A small contrastive image-text model, trained from scratch.
Training: adamw at rate 0.0008, 8000 steps, batches of 256.
Data: trained on regions of photos with short descriptions (Visual Genome), 203450 training examples, 10.1 epochs.
Rows from block 3 of the text encoder of a small contrastive image-text model, named by matrix and row number. Rows with one number belong to one neuron. Each number is 128 + 24 x the weight over its row's rms, rounded and kept within 0 to 255. All counts start at 0. Numbers have three digits each. After the name is the row's rms in percent of the matrix's.
After each neuron's rows are labels from the 100 texts, of 14848, where the neuron reaches its highest value: "fires on" is the input token at the peak. Only what is clearly more common there than usual is listed. The data: regions of photos with short descriptions (Visual Genome).
# fc1: MLP up (text_encoder.blocks.3.mlp.fc1.weight, 512x256), inputs 172-255
# fc2: MLP down (text_encoder.blocks.3.mlp.fc2.weight, 256x512, transposed), outputs 172-255

fc1.483 055:180096155137113105159108128148116102130092103136118151143123113096140152138105137162188143147132124106144160096111143089140148129112142128150105095122159106099124136133132141121115095154111118145137114139152157113109111130122121122127139171129144167121
fc2.483 009:133102125165093116110115108150131118142109099131143147194096122119124105105175118088125128156118113140089127121125117116121156128165138138138101088160078097122119100123117165120079137126105127099112193148126137096147152127094118126126117158122167164105
fires on: "<end>"; "broccoli"; "bus"

fc1.308 100:147076099094114149125114097160145152112117088147097177103112109102130101170141112076195131167100132134124124148134152133133105139102096109151131166157118141135136155152152104103129116151132136139116089123111138112108206151122090148159083154126130172118
fc2.308 055:134125150156128146123143152111119134154136166167137090076104163118126141122150153155104113127158154132110160136127184122130143099134145193155129159103110116129165096075108130112131150151127140176111125072147128171119159111109132130141153139122122098176
fires on: "<end>"; "horse"

fc1.68 118:153112148127168139147128096089110195122119121094139120179131097143155111125163135127088186155129119115128109139142129129119127115083118164128136113122140147131132113129126106116155149125096123109134108136117098092126106155146109175127127109134117139135
fc2.68 129:124106179134147105123126164054116166102101158151122100139162113104131087133156133123111159169108139152148098201099152151111097123129130165142122113125106146156137127094097134125166156131123125132112100095145095200158130133124129130151105122117136118154
fires on: "<end>"; "laptop"

fc1.101 109:117097077079131164111146119133113130141131130112131191134109100125143130141108178093141133134149123091149124126169113141154147086094092108109118130110141133130112124168097082111128121148126101150188057128107115107119104156166104133153131120156138129154
fc2.101 109:123136149117134130150114105150129137091109116111068143137152085106128104110136150122164047186159114161190100162112124109107120145137119100140136126115140143144113134134092137132130181159144109135144070144131132116170104156108113118135138117138139165098
fires on: "purple"; "blue"

fc1.137 064:129110159122146152127119100085099106133170098135146104113121098132127165167099146155141146159113107088140125116161149110145142169126136155098137106125119147165130155082161098131104147127148129107086127125155138112089136108147128096128141162142169141089
fc2.137 025:101129114159099084101123072167110079146120136151111112186087113137107130094156112106135134135108109113127161135132131133130152152170141141127103127160095119152144088139097112139136164125148153099109134072145116113132090085149119127112123147146140166124
fires on: "blue"; "black"; "bus"

fc1.497 092:116139112106133193142124119114132121175141123143117189107080131154159150096117146096127169120122110146120060110165108106125148143141084113130147160157124125111167144159153118115088110117107137111120153125137126108130156104149157153132090103131160165118
fc2.497 059:153084131145116150117135152065123146166107168129063104115112153149126144098110175170093132143147159124135137123141155138089152088108112158143132156137132092116163119113103124114165124200106117127108148077105111147119163141143122170123155130146140122129
fires on: "red"; "orange"

fc1.275 126:150101104095161146088140103142085125160153150108106161186067146095144137094118134128117145154146136099117112134149127115145122142141165099112126101102134109144120125132146168125133157099115125166121132131153083089140093149120102140167127091170177122118
fc2.275 147:087118113093137115114125097153141104098116135174199131145143113143156112155157106077147156089075085131094136116121125111145152120134106114111118085141114114114078141161137129109091126116134149149140159128153147107131188102164134091143093139101150143124
fires on: "blue"; "<end>"

fc1.337 110:075113158084104177130122154089104114151087117108115140170135094139135120132114156118138178129108118142095113158128138122114141110111087119138144161153079128130164147140120176140122115134103163136116137171128122112120125135121137136147114122121173154120
fc2.337 114:141138134145106105111154131105099169149115129163132102082134207106103123092102126090145127077125154087121133139151124120120117132100147125166124100117128150154157129083163133150126106142120113137139179099137119156138150148116097098142134098132137089099
fires on: "red"

fc1.332 058:164109090126123175146152127132132127107148141157142087141100131133108163102166137118110137114132151169167098151158078123156160107170142144119111157128174117158074157156099145152176103138109164152158132159162167153146086140120109135140152120165143102125
fc2.332 023:129158112117107185140098124140087135129143155129107145191115121117125138125137130098149110149070142126162106155119127139132159140174163116124103170153145131099112121146132103128134148135118172146117185129128147111145130109129135092109140182123101133098
fires on: "on"; "in"; "dirty"

fc1.394 060:142106133150147153097136128138167115113097097126102105116117127110139132082099090130149112139113175118173113162088146093102143104096124152087097162105115100089102162121108119086132151123115115145150174112166138133127139139154100162142135098157094166143
fc2.394 011:102114129177136063130156138122123160127097121108136103123129114138150141144107133142119100146123131136089157104111148103121093122117117139139145183109165147136134112144092148146126149117108105133131091133159084169169126153133127188146140080123155129156
fires on: "grass"

fc1.277 097:142124089080127177082138120125092142135130148121136205119128100138126125130140126145122122119163141141090099122159141135141132120117103106130149113107132125143116136170128124064134138115141101121131097142128125106133127157159084112180111117175156142106
fc2.277 086:140115179098158146140135084075097133113109102096114189136124114151139118110142165099121097165129122147151124176114120124124126096118116142128133138113144131139122157129085094102121152169110111130138066124156124113178154131167107115143105121116108162103
fires on: "green"; "<end>"; "broccoli"

fc1.493 058:085112147151086125147137098150108157120158132149136103107139138122146141149130167111129144152131152110133104108088153143163145110096101134118100103173159110172126093145185098129144101135169159105105093115127112139152122119098119118160149112107105111132
fc2.493 019:169138134100100180123116100109070142104149132121094154207101163129122118141109119103075175149088132135195119133102151138115144143173159141115113177140156143122097109109111103104145143119126146150148132137138105151141160118120144151117135153138113189151
fires on: "on"

fc1.331 107:153101115104143132110118043135127125132130127098106138171135108092126120090136158091134149139119145104114098106139133104150129143099106124128159131086140098131124123135154094142116151157124088147128124136113103096163103174129098117140120116169137122129
fc2.331 120:102158139128090122135084149162146134130143166141166133130151096100106112117098121051159104121136134139151152170134104086100108125183093062127117080152123143128125129114119141128138111127132132127140133153136120175143113125104133149157134126155120103134
fires on: "purple"; "blue"

fc1.339 097:133132094136150174087141080157133147113131154101102179162146121093133152159118156150095124155121131118145142140161147112159115127096149135117115115127120080117120157155131103075112179138101109133153084128109115060131165168139116158134128145126100130114
fc2.339 089:103101137110168171110151114024123108090117099165120169100124119117128094107139145096131127143133140145107114148112156143132134111135129156144149153123135131139127116105070107074152142150137122145125054074165121136167153103145109107175091141125101125113
fires on: "green"; "blue"; "broccoli"

fc1.503 057:133103106138131112144160149135146157156129139121122141097125123154150125133091117118126131107110117126128100092144136137110137101123121104137116144103167164149117136112116097098114123154120144167148118163166107153129142090154109175153112156126133173112
fc2.503 012:112100098164160028100133092116116135137116134161059086098103152152134130130137107096118108157139130122103158114103158111141126148122128125145131133140139135164149122127072127171138142094135132145129101112151084142150109129154138130122141106113175161142
fires on: "green"; "white"

fc1.44 104:159137129111144118084110142098095163121117126115119161153083107115135146121130109118126112170137156098100083149135099107147131155085114150128095121087159109116156118131136139109147164103115164094143117100173100135153137123139104149130093125143166118095
fc2.44 074:128141125082149157109081096176131124121127126155175157090115152113137118105147131101142098132070109102138081145097151097149152099148121166130115135121120144149124130125124075109108138120108127109126154115182141098189159099151170091138104177102141101161
fires on: "<end>"; "water"

fc1.73 109:136142133113139152129112118134135088129135136124153179130088129109105154135140147128120163155153157133135120153152123143117115143110111084148125142141142101117139137128156129132128122128090129150122105130155109105116178153115115140155126079152167144117
fc2.73 095:138107099109149153102148093182105091113093162151153135136128162130151118160140143108157131104071167064146144132161135102162146133120118115117136086136124109137095131119155121103112145132102114149106157126150089110152156143148138111159085137137144106151
fires on: "<end>"

fc1.64 090:119155159112133155101126131104135163129141141130116156140135122140108111153106126077145120149151118166118107150135127128103122081138126171126096141082136152176127169168094140135109138132073154128162137109172130135143156132174113093101155130123177161106
fc2.64 061:121136176139103128117113110120114154142121076129118125172127058114150109107126161141095152110110107156126126185134139192086134114103107126172148152174097126118139143131133100111132129157128130162162149130120135111096119118156109133140179107111103098118
fires on: "<end>"

fc1.390 060:118099116123141105133154133107158133178168100154131150104138114102103091124121115108100106154130146098081157106131137086113146137108115100110160145146139127132107101118075142140097145102136182165104131163174141136176133096161125141162122133159124107169
fc2.390 013:117123114172137085119123190129160157163126103159124112138135067092130109144132137128118085161150139138119144141148112121104129118125102040122150140175136155115118121140109134132094118128091104097141189112104143076165111128149135119132141099121124099131
fires on: "blue"; "mountain"; "sky"

fc1.428 118:124129118077154140113104085148152134122129083084144165182142080144148103138158124122136160149102122137095093117148145133123104140136150092139133119142114153115096170161115116061124123115105113164172109171134098130152122135146122124149136111124159148128
fc2.428 116:135131123136137132089137129085087140127135118119131149161142144154141129114098108157159131125121146114138113127151118110118107155110144081148117062142140182133136149125140152119167129104135134135144134139158120155161040153157096129158112105133147123116
fires on: "<end>"; "sheep"; "elephants"

fc1.47 099:121094124094117147136114111139114147133140143125122189173115105127163118119093188105114138132107116123095116148163147136162119133131092149123142157121168116149122147161113105103142110134120134111145097126093110108104148175163120111138162112148123109145
fc2.47 083:107124146122108105094116090133147143128136113068119143149096081132140088098112161045122117151121136148132143123123099131077123101131123074112113131100141130126138158122092158097111137200101117161155101123104142103086154125134104115132145120141134112075
fires on: "purple"; "<end>"; "pink"

fc1.447 119:147088130118169150115112115121087173149133124097106127199150108095138130083139126115096148123122131111128085122149110106124129134090121162136133132124153127116134125145119114143150151108146125130186144172153110113166110145129106187113129108163150128146
fc2.447 154:122112162173124076141121179063143145133118160178140103144150120100127092126152136056106195103086148140150127151106126151111133118142114144120132087146122131132137141098115146151156095149108121146136145113116119199116162119119121120138130107130113098126
fires on: "blue"

fc1.399 087:140096130131137186111131113075094162176135117122108123133115111085126111109100163131152127138094104135101083158155159105106108115125139155168105170133087112142167108137115107150107157138117149124106142145143093111171128156141133159123125098166143150107
fc2.399 088:137142167128107142157087093147154134126137110095173107127151094137127124088063125057090124133121108141112110153114130135071107119156108122161144158129108128120143098119146116154110109120116109135150110130146158126126111102135149099099100123140095094153
fires on: "pink"; "maroon"

fc1.252 139:127126118109130154148089076139109111125110089108098150147116081114129102103152159092118136166139130136141101119150113124127153107112091112131145167128137115100099119165138115142110151151117116117164089145129108113143131159132115124128150113156117181131
fc2.252 177:110161135115101150149102088104117135126156110077133143119156095129136109123086137040121098139166139124158122138145113114103114137175105080166149162105100138140145117108091124131143122141136095137147122155126114147119123145093132169158134143133100120134
fires on: "purple"; "pink"

fc1.431 118:103127151095130150136124122098126116120065141162078127134123093140153126123161162150145179146089095165108080131138147118119120138122091133170124153159064119119153148152118170127146135132116148162118121128110106121135119155087120120121095109120195161129
fc2.431 137:150165154170119052153146163107146171126117130152127106056118191128089140110111120105148108136168121131161127156133120116101124123103147141145109134115138160156167142082123132176148117160109129109131159101122148149143144125104133137099115118103122102078
fires on: "red"

fc1.1 102:098108142089147167085120135109156139146106155121092159155126134108165082134136162125151126178113158129144104135133159140113125086114112130111144163114140075145099130139140140072131144180106139151130087138131104104143160165105133143167136116133141156119
fc2.1 084:139129156157079133088120062180156153129177097104138117122111075121116153121118119115105089104134132135144124159157122111078090148132141106168117173132105189115170119093154134111091148128114103131153131162130134123102082104110068133127156125138123124142
fires on: "purple"; "<end>"; "maroon"

fc1.426 083:139085146129155161096144118112134137146136147117051151150112161082134138133114181129144144142096111155095127123167139144110132111145093123119135134134147075141121149144129119084141108141114128113113074116136113079142099174148106123133092140146157143085
fc2.426 037:164108159126164186092091103173138167095129107131151103147162090099131120078152109099117102106128123122159088131100124122107104125121144131177105138122128188111151113101140101132106130131119129124119095124137155132167104113165111086114139119137109120179
fires on: "pink"; "on"

fc1.143 058:084093152102100112120111130138096091093091127177096116104140109114129106168100115094112116092107177117124132159136146147099137113164162115113130146173157116096140100147118115160125155091076169143133104105164160165106146161103126088111099126114113166115
fc2.143 008:118077137117093139120133141151131098170128149137104127152120121143147139134155134079154097096128113146086119101087155116116166135114140129123124111156167114129133103145152179138085143081129141122088108105167115105163132129123110105110100143137149132084
fires on: "green"

fc1.363 062:092118128174147155160131145102097160143152135153144105109157140140108099154109149122133151145149100098088130105147115119146151110104151140118121159157139123162102151094102120137091154161144148112119146154166140150126118146143133160119088098166177154168
fc2.363 014:125111142090148171115130119112136129113137082132150141096129161118139140119105098129118190090176113134129098079152124110146140112114123117142142070123109115144132149081158151148059118104148148124117063197129136158122142138099153154121108096117147154179
fires on: "tail"; "kite"

fc1.437 133:164071116120150132110092091102140189130113136133099130150129134099141110112110134114109174147121166124166101132124126137129120106070126159150123131122150121104133112107123107142137147136114084131152132140105104111140117134153112160119136139149143128142
fc2.437 189:117108176159110099149092155109162142131108189156142078150184106110124079139149119107138147131104123170166130170119142116094114123157088116126111092161095127132131134112128162145153125134130140141130121144128108203150123130097138138119118125126143126144
fires on: "blue"