config = dict(
    encoder_arch='efficientnet',
    model='contrastive image-text model',
    dataset='regions of photos with short descriptions (Visual Genome)',
    train_examples=203450,
    image_size=48,
    crop_scale_min=0.5,
    horizontal_flip=False,
    tokenizer='word',
    vocab_size=6471,
    loss='softmax',
    embed_dim=384,
    encoder_norm='batchnorm',
    encoder_activation='silu',
    encoder_channel_attention='eca',
    encoder_depths=[4, 7, 4],
    encoder_kernel_size=3,
    encoder_stem='single',
    encoder_expansion=3,
    encoder_widths=[24, 48, 96],
    text_encoder_causal=True,
    text_encoder_width=256,
    text_encoder_layers=10,
    text_encoder_norm='rmsnorm',
    text_encoder_norm_position='pre',
    text_encoder_activation='quick_gelu',
    text_encoder_mlp_ratio=2,
    text_encoder_head_dim=16,
    text_encoder_fused_qkv=False,
    text_encoder_bias='all',
    text_encoder_qk_norm=False,
    text_encoder_parallel_block=False,
    text_encoder_inner_norm=False,
    text_encoder_drop_path=0.05,
    text_encoder_positions='learned',
    init='torch_default',
    residual_init='zero_last',
    optimizer='adamw',
    learning_rate=0.0008,
    beta1=0.8,
    beta2=0.999,
    eps=1e-10,
    cautious_weight_decay=True,
    ema_decay=0.99,
    max_steps=8000,
    batch_size=256,
    epochs=10.1,
    lr_schedule='cosine',
    final_lr_fraction=0.1,
    warmup_steps=800,
    weight_decay=0.2,
)
Rows from block 6 of the text encoder of a small contrastive image-text model, named by matrix and row number. Rows with one number belong to one neuron. Each number is 128 + 24 x the weight over its row's rms, rounded and kept within 0 to 255. All counts start at 0.
After each neuron's rows are labels from the 100 texts, of 14848, where the neuron reaches its highest value: "fires on" is the input token at the peak. Only what is clearly more common there than usual is listed. The data: regions of photos with short descriptions (Visual Genome).
# fc1: MLP up (text_encoder.blocks.6.mlp.fc1.weight, 512x256), inputs 208-255
# fc2: MLP down (text_encoder.blocks.6.mlp.fc2.weight, 256x512, transposed), outputs 208-255

fc1.432 [130 164 153  94 145 153 134 129 120 112 144 180 174 141 111  81 143 135 112 122 116 115 150 120 194 144 129 129 125 145 141 146 138  98  97 154 101 165 109 129 148 148 111  98 151 123 144 169]
fc2.432 [128 111 125 113 117  98 124 198 147 143 111 137 129 138  89 136 138 154 127 110 173 130 141 125 107 109 131 125 134 120 170 151 148 139 139 113  70 122 101 139 146 120 142 135  96  82  94 167]
fires on: "<end>"; "shirt"; "child"

fc1.331 [115 140 116 112 158 130 131  97 130 132 140 120 144  96  92 106  97 140 150 121  86 123 144 150 129 113 108 111 158 156 146 150 149 155 108 148 157 118 127 152  99 120 176 146 129  98 142  94]
fc2.331 [143 156 109 151 134 122 129 120 114  89 150 144 129 123 129 148  66 134 123 111 146 118 115 123 144 145 112 148 126 134 156 104  94 159 103 151 176 141 113 116 145 134 117  71 119 100  86 159]
fires on: "black"; "on"

fc1.305 [167  98 141 135 115 126 119 113 107 108 137 111 165 106 145 138 155 113 118 158  89 157 114 112 164 154 105 116 106 108  85 111 124 145 140 137 116 143 129 133 126 119 143 168 107 132  99 131]
fc2.305 [145 131 132 102 134 121 124 125 138 126 133 131 162 130 164 147 120 119 126 166 105 127 133 138 124 128 133 130 123 122 117 126 156 135 118 176 179 132 119 134  69 143 160 174 152 111 107  96]
fires on: "<end>"; "rocks"; "sheep"; "in"

fc1.245 [169 161 156  97 102 122  75  99  92 140 142 127 159 106 119 134 178 128 107 134  91  86 131 124 145 123 132 101 123 150 115 113 158 120 150 171 112 177 148 135 150 109 120 120 163 126 140 117]
fc2.245 [138  87 104 139 129 125 119 143 156 141 121 123 166 125 127 147 106 143 123 117 141  94 134  97 109 105 125 113 116 145 167 127 164 168  98 117 144  65 140 132 120 132 112 155  94  80  79 130]
fires on: "<end>"; "purple"

fc1.318 [145 153 109 119 131 153 147 140 143  98  98 104 109 129 152 121 130 102 154 124 131 161 106 130 168 156 118 104 160 128 115 127 160 106 108 125 145 132 141 116 113 191 132  84 148 170 133 113]
fc2.318 [162 149 139 136 154 136 151 154 131 132 132 163  91 144 121 120 117 112 109 152 130 126 122 123 157 103 154 143 174 132 143 119 154 118 160 105 112 108 159 120 117 164 114 149 136 136 142 163]
fires on: "blue"

fc1.437 [163 141 114 110 108  95 140 109 145 130 177 147 142 141 109 121  97 131 110 162 155  96 122 119 122 150 150 108 165 183 138 184 139  98 113 144  96 151 162  86 119 124 128 124 138 141 132 141]
fc2.437 [ 90 149 142 107 124 128 146 155 126 122 128 131 123 163 122 119  91 122 130 132 124 134 121 134  59 117 149  97 142  78 118 119 105  85 169 104  88 114 141  93 147 125 105 132 157 135 126  78]
fires on: "wearing"; "head"; "ear"; "finger"

fc1.215 [147 146 165 161 101 166 121 131 167 178 133 106 107 166 125 100  99 107 141 128 152 161 101 136 151 103 165  89 148 151 168 118 145 151 138 121 157 124  96 148 161 110 100 112 160  99 154 113]
fc2.215 [182  91 136 124 113 144 145 145 137 134 117 117 138 180 125 128 116 147 135 141 105 125 123 106 129 130 102 139 135 114 166 120 133 107 171 146 114 116 148 147 106 110 140 151 121 160 110  90]
fires on: "blue"; "on"; "yellow"

fc1.13 [122 212  97 146 128 129 148 100 118 122 138 134 131 127 134  96 106 109 128 145 136 117 121 151 127 167 132 125 161 142 113 140 128 124 110 112 125 126 152  53 154 148 140 120 179 126 115 131]
fc2.13 [133 139 131  92 144 146 116 158 125 130 114 144 129 137 134 107 141 119 102 126 112 106  99 166  95 119 155 147 121  69 127  85 140  86 165 152 126 124 122 151 124 162 105 155 147 102  94 122]
fires on: "dark"

fc1.416 [153 111 158 177 100 107 147  86 124 134 168 113 156 169 131 180 123 149 132 135 128 122 120  94 151  95  95 117 161 156 122 179 167  98 141 133  90 130 195 106 124 132 144 109 140 125 120 118]
fc2.416 [105 135 152 106 142 160  78 142 123 138 114 109  91 120 114  98 118 136 122 152 148 102 129 125 113 135 141 121 143 105 157 102 131 140 132  87  90 115 157 144 155 106 137 181 106 121 110 169]
fires on: "white"; "toilet"; "sink"

fc1.429 [143 112 112 148 125  85 134 131 146 134 145 151 111 104 144 176 131 120 124 128 140 113  88 115 105 133 144 113 178 161 106 129 157  77 163 117 132 142 156 110 168 206 137 128 114 116 121 125]
fc2.429 [117 151 129 147 120 173 110 159 123 137 139 152 102  86 134  94 145 137 120 128 104 125 164 177 137 165 160 130 149 117 127  71 129 129 151 127 113 127 129 142 145 108 127 151 144 115 159 136]
fires on: "black"; "<end>"

fc1.360 [141 140 160 138 137 115 141  72 115 145 141 113 182 168 151 122 108 131 124 154 126 132 118 113 109 138 112 153 127 101  85 136 102 123 138 124 131 105 147 128 137 138 116 111 154 144 127 109]
fc2.360 [158 143 142  86 115 135 111 152 129 138 143 143 150 119 113 109 139 137  97 124  99 124 158 128 146 118 174 128 121 128 103 110 141 122 119 168 115 127 111 113 131  83 141 141 124  99 137 113]
fires on: "white"

fc1.377 [126 172 122 122 140 141  98 102 106 147 119 132 116 123 142 128 132 133 139 150 120 100 135 129 143 137 149 120 141 152 151 142 158  87  94 165 129 179 182 104 164 166 119 107 162 143 140 153]
fc2.377 [105 139 125 116 130 124 128  91 133 118 157 109 127 128 182 140 147 104 114 148 113 106 148 144 102 126 164 140 109 146 128 122 118 113 116 173 173 135 150 108 126 136 157 140 162 121 138  84]
fires on: "dark"; "umpire"

fc1.156 [155 127  96 166 129 114 127  92 121 115 131 140 150 118 136 161 102 124 101 129 137 108  87 134 127 116 144 135 124 168  97 170 123 150  81 122 152 105 163 106  87 124 129 115 164 110 155 142]
fc2.156 [157  76 131 149 125 111 154 115 146 171 130 139 153 109 131  99 116 119  99 124  99 113 131 124 172 146 153 110 133 121  78 140 117  90  96 143 164 157 120 110 132 126 111  91 163  97 164  62]
fires on: "<end>"; "yellow"

fc1.105 [150 108 145 116 118  94 164 126 120 149 159 129 131 165 100 129 112 124 122 155 153 145 120 123 154  84 122 140 131 163  93 175 157 139 109 149  84 107 120 109 127 132 125  82 121 128 138 113]
fc2.105 [135  76 148  71 137  90 138 126 164 142 115  98 108 118 141 156 127 127 123 131 100 143 116 130 143  91 128 151  97 109 133 124 196  92 110 188 141 109 129 156 142 154 105 106 137 165 104  77]
fires on: "<end>"; "sheep"

fc1.87 [110 152 119 112 129 135 185 144 169 112  99 113 100 112 138 142 114 103 170 139 153 154  92  89 143 138  97 118 156 141 104 122 141  74  96 127 143 106 118  96 107 194 125 104 162 157 134 144]
fc2.87 [150 147 133 129 126 119 162 124 128 113 141 119  92 161  98 155 143 124 153 136 149 155  99 111 141  94 118 160 156 134 166 137 155 112 164 100 122 115 139 103  90 181 139 130 108 165 144 128]
fires on: "blue"; "water"

fc1.328 [136 155 122  91 115 134 119 114 127 122 114 166 150 164 106 139 138 132 101 130 138 161 153 155 175 105 130 121 124 124 153 141 110 109 142 172 137 180 124 113 124  92 112 158 145  95 141  93]
fc2.328 [111 145 127  98 139 122 119 122 129  90 101 141 147 169 151 151 157 114 136 108 124 111 142  96 134 104 129 105 135 117 119 146 130 115 161 155 107 136 133 141 142 121 104 135 116 116 123 132]
fires on: "white"

fc1.340 [127 109 119 109 114 117 139 113 135 130 131 137 123 103 151 132 157 122 140 126 108 114  64 140 162  93 150 150 116 147  85 167 122 120 152 149 102 124 140 111 122 173  94 116 125 123 161 144]
fc2.340 [109 151 110 110 104 129 133 144  94  68 146 137 120 171 109 125 126 128 112 121 176 118 162 123  97  99 130 124  99 117 150 170 116 156 151 153  60 147 107 142 131  98 113 130 128 129 113 127]
fires on: "<end>"; "elephant"

fc1.232 [137 142 174 148 118 115 118 129 114 168 161 135 130 105 107 132 133 111 129 116 108 120 109  89 196 145 108  97 133 164 110 145 161 108 139 134 122 145 122 123 101 161 123 113 129 145 142 157]
fc2.232 [136 103 125 143 125 144 121 138 152 137  90 137 151 116 139 118 120 147 151 136  91 135 124  90 125 161 125 134 141 129 166 121 123 142  95 109 152  85 116 122 152 133 155 128 112  99 132 111]
fires on: "black"

fc1.289 [138 139 150  99  98 113 144 131 115 175 156 134 124 123 118 163 143 143 148 138 115 117 130 131 152 134 142  93 156 118 117 133 126 111 168 151 113 180 155  92 152 165 100 115 141 128 179  87]
fc2.289 [109 136 103 131  97 125 129 107 112 137 133 123 147 149 105 124 121 139 122 143 170 120 166 144 100 152 141 132 112 115 191 155  60 126 115 127 159 154 107 122 153  94 117  92 140 124 142  83]
fires on: "<end>"; "in"; "snow"

fc1.48 [123 140 101 140 140  95 145 129 150 149 136 160 153 107 143 132  92 112 121 136  96 101  96 105 130 118 124 109 116 144  98 160 103 112 101 134 104 146 172 119 168 158 135 112 133 102 152 139]
fc2.48 [ 56 103  97 127 152 141 119 112 125 123 114 103 104 156 149 147 144 126 154 160 114 130 143 122  71 122 117 135 105 156 165 171  95 152 109 158 134 148 153 159 112 104 126 104 130 131 149 167]
fires on: "black"; "pants"; "shorts"; "shirt"

fc1.89 [159 178 115 146 121 112 178  93 127 116 200 156 142 140 140 157 110 142 126 117 134 123 141  77 122 118 106 104 166 157 150 215 121 116 136 105  81 112 154  92 159 140 154 127 160 136 140 142]
fc2.89 [126 154 140 162 114 148  98 105 106 155 153 127 133 113 143 113 115 141  97 103 159  97 165 122 153 150 120 106 125 160 177 100 127 143 108  82 132 121 168 118 134 112 181 159 119 103 109 145]
fires on: "wearing"; "finger"; "holding"; "no"

fc1.358 [160 173 142 126 122 121 157 110 111 112 179 102 139 179 129 109 116 173 136 156 123 144 140 143 124 132 118 164 148 136 117 169  88 118 164  97 127 100 144 107 133 155 147 107 139 149 153 154]
fc2.358 [142 155 122  72 161 143 120 148 140 121 120 139 138 102 103  93 110 144 137 140  90 123 152 144 130 145 172 128 112 103 107 113 139 105  92 187 139 107 122 113 143 137 101 156 134 108 156 144]
fires on: "white"

fc1.365 [129  96 111 138 110 155 112 102 107 156 118 113 127 149 104 130 105 136 130 141 127 134 124 106 115 124 120 105 116 134 133 158 126 131  80 151 114 119 167 140  85 113 160  82 114 139 149 179]
fc2.365 [128  86 149 151 127 127 123 148 152 185 154 164 137 114 128 123 135 143  89 107 124 112 169 153 142 125 148 110 133 144 158  93 161 134 127 146 127 127 128 161 172 123 133 125 115  87 103 183]
fires on: "white"

fc1.352 [153 162 127 149 105 100 134 106  97 112  98  99 108 154 142 141 115 103 134 123 148 143 111 127 158 131 132 122 135 134 126 151 148  73 124 158 123 164 110 127 142 149  97  84 156 179 151 127]
fc2.352 [140 163 139 109 173 147 136 144 123 129 115 166 116 153 114 100 145 111  96 118 171 127 121 125 134 100 110 124 138  97 180 114 134 102 151 124 103 142 134 165 125 150 119 144 125 130 101 173]
fires on: "blue"; "sky"

fc1.439 [157  89  84 142  96 155 121 154 131 110 147 112 108 141 118 122  86 144  95 130  98 109 121 105 147 142 157 157  94 106  96 128 114  97 142 129 130 152 144 167 158 163 125 152 105 156 111  98]
fc2.439 [152  58 157 168 114 144 137 150 154 157 105 126 175 156 137 111 174 127 106 136 121 103 101 160 170 121 115 143 122 121 122  98 178 103 122 159 140 119 144 139  94 125 143 202 143 127 133  98]
fires on: "blue"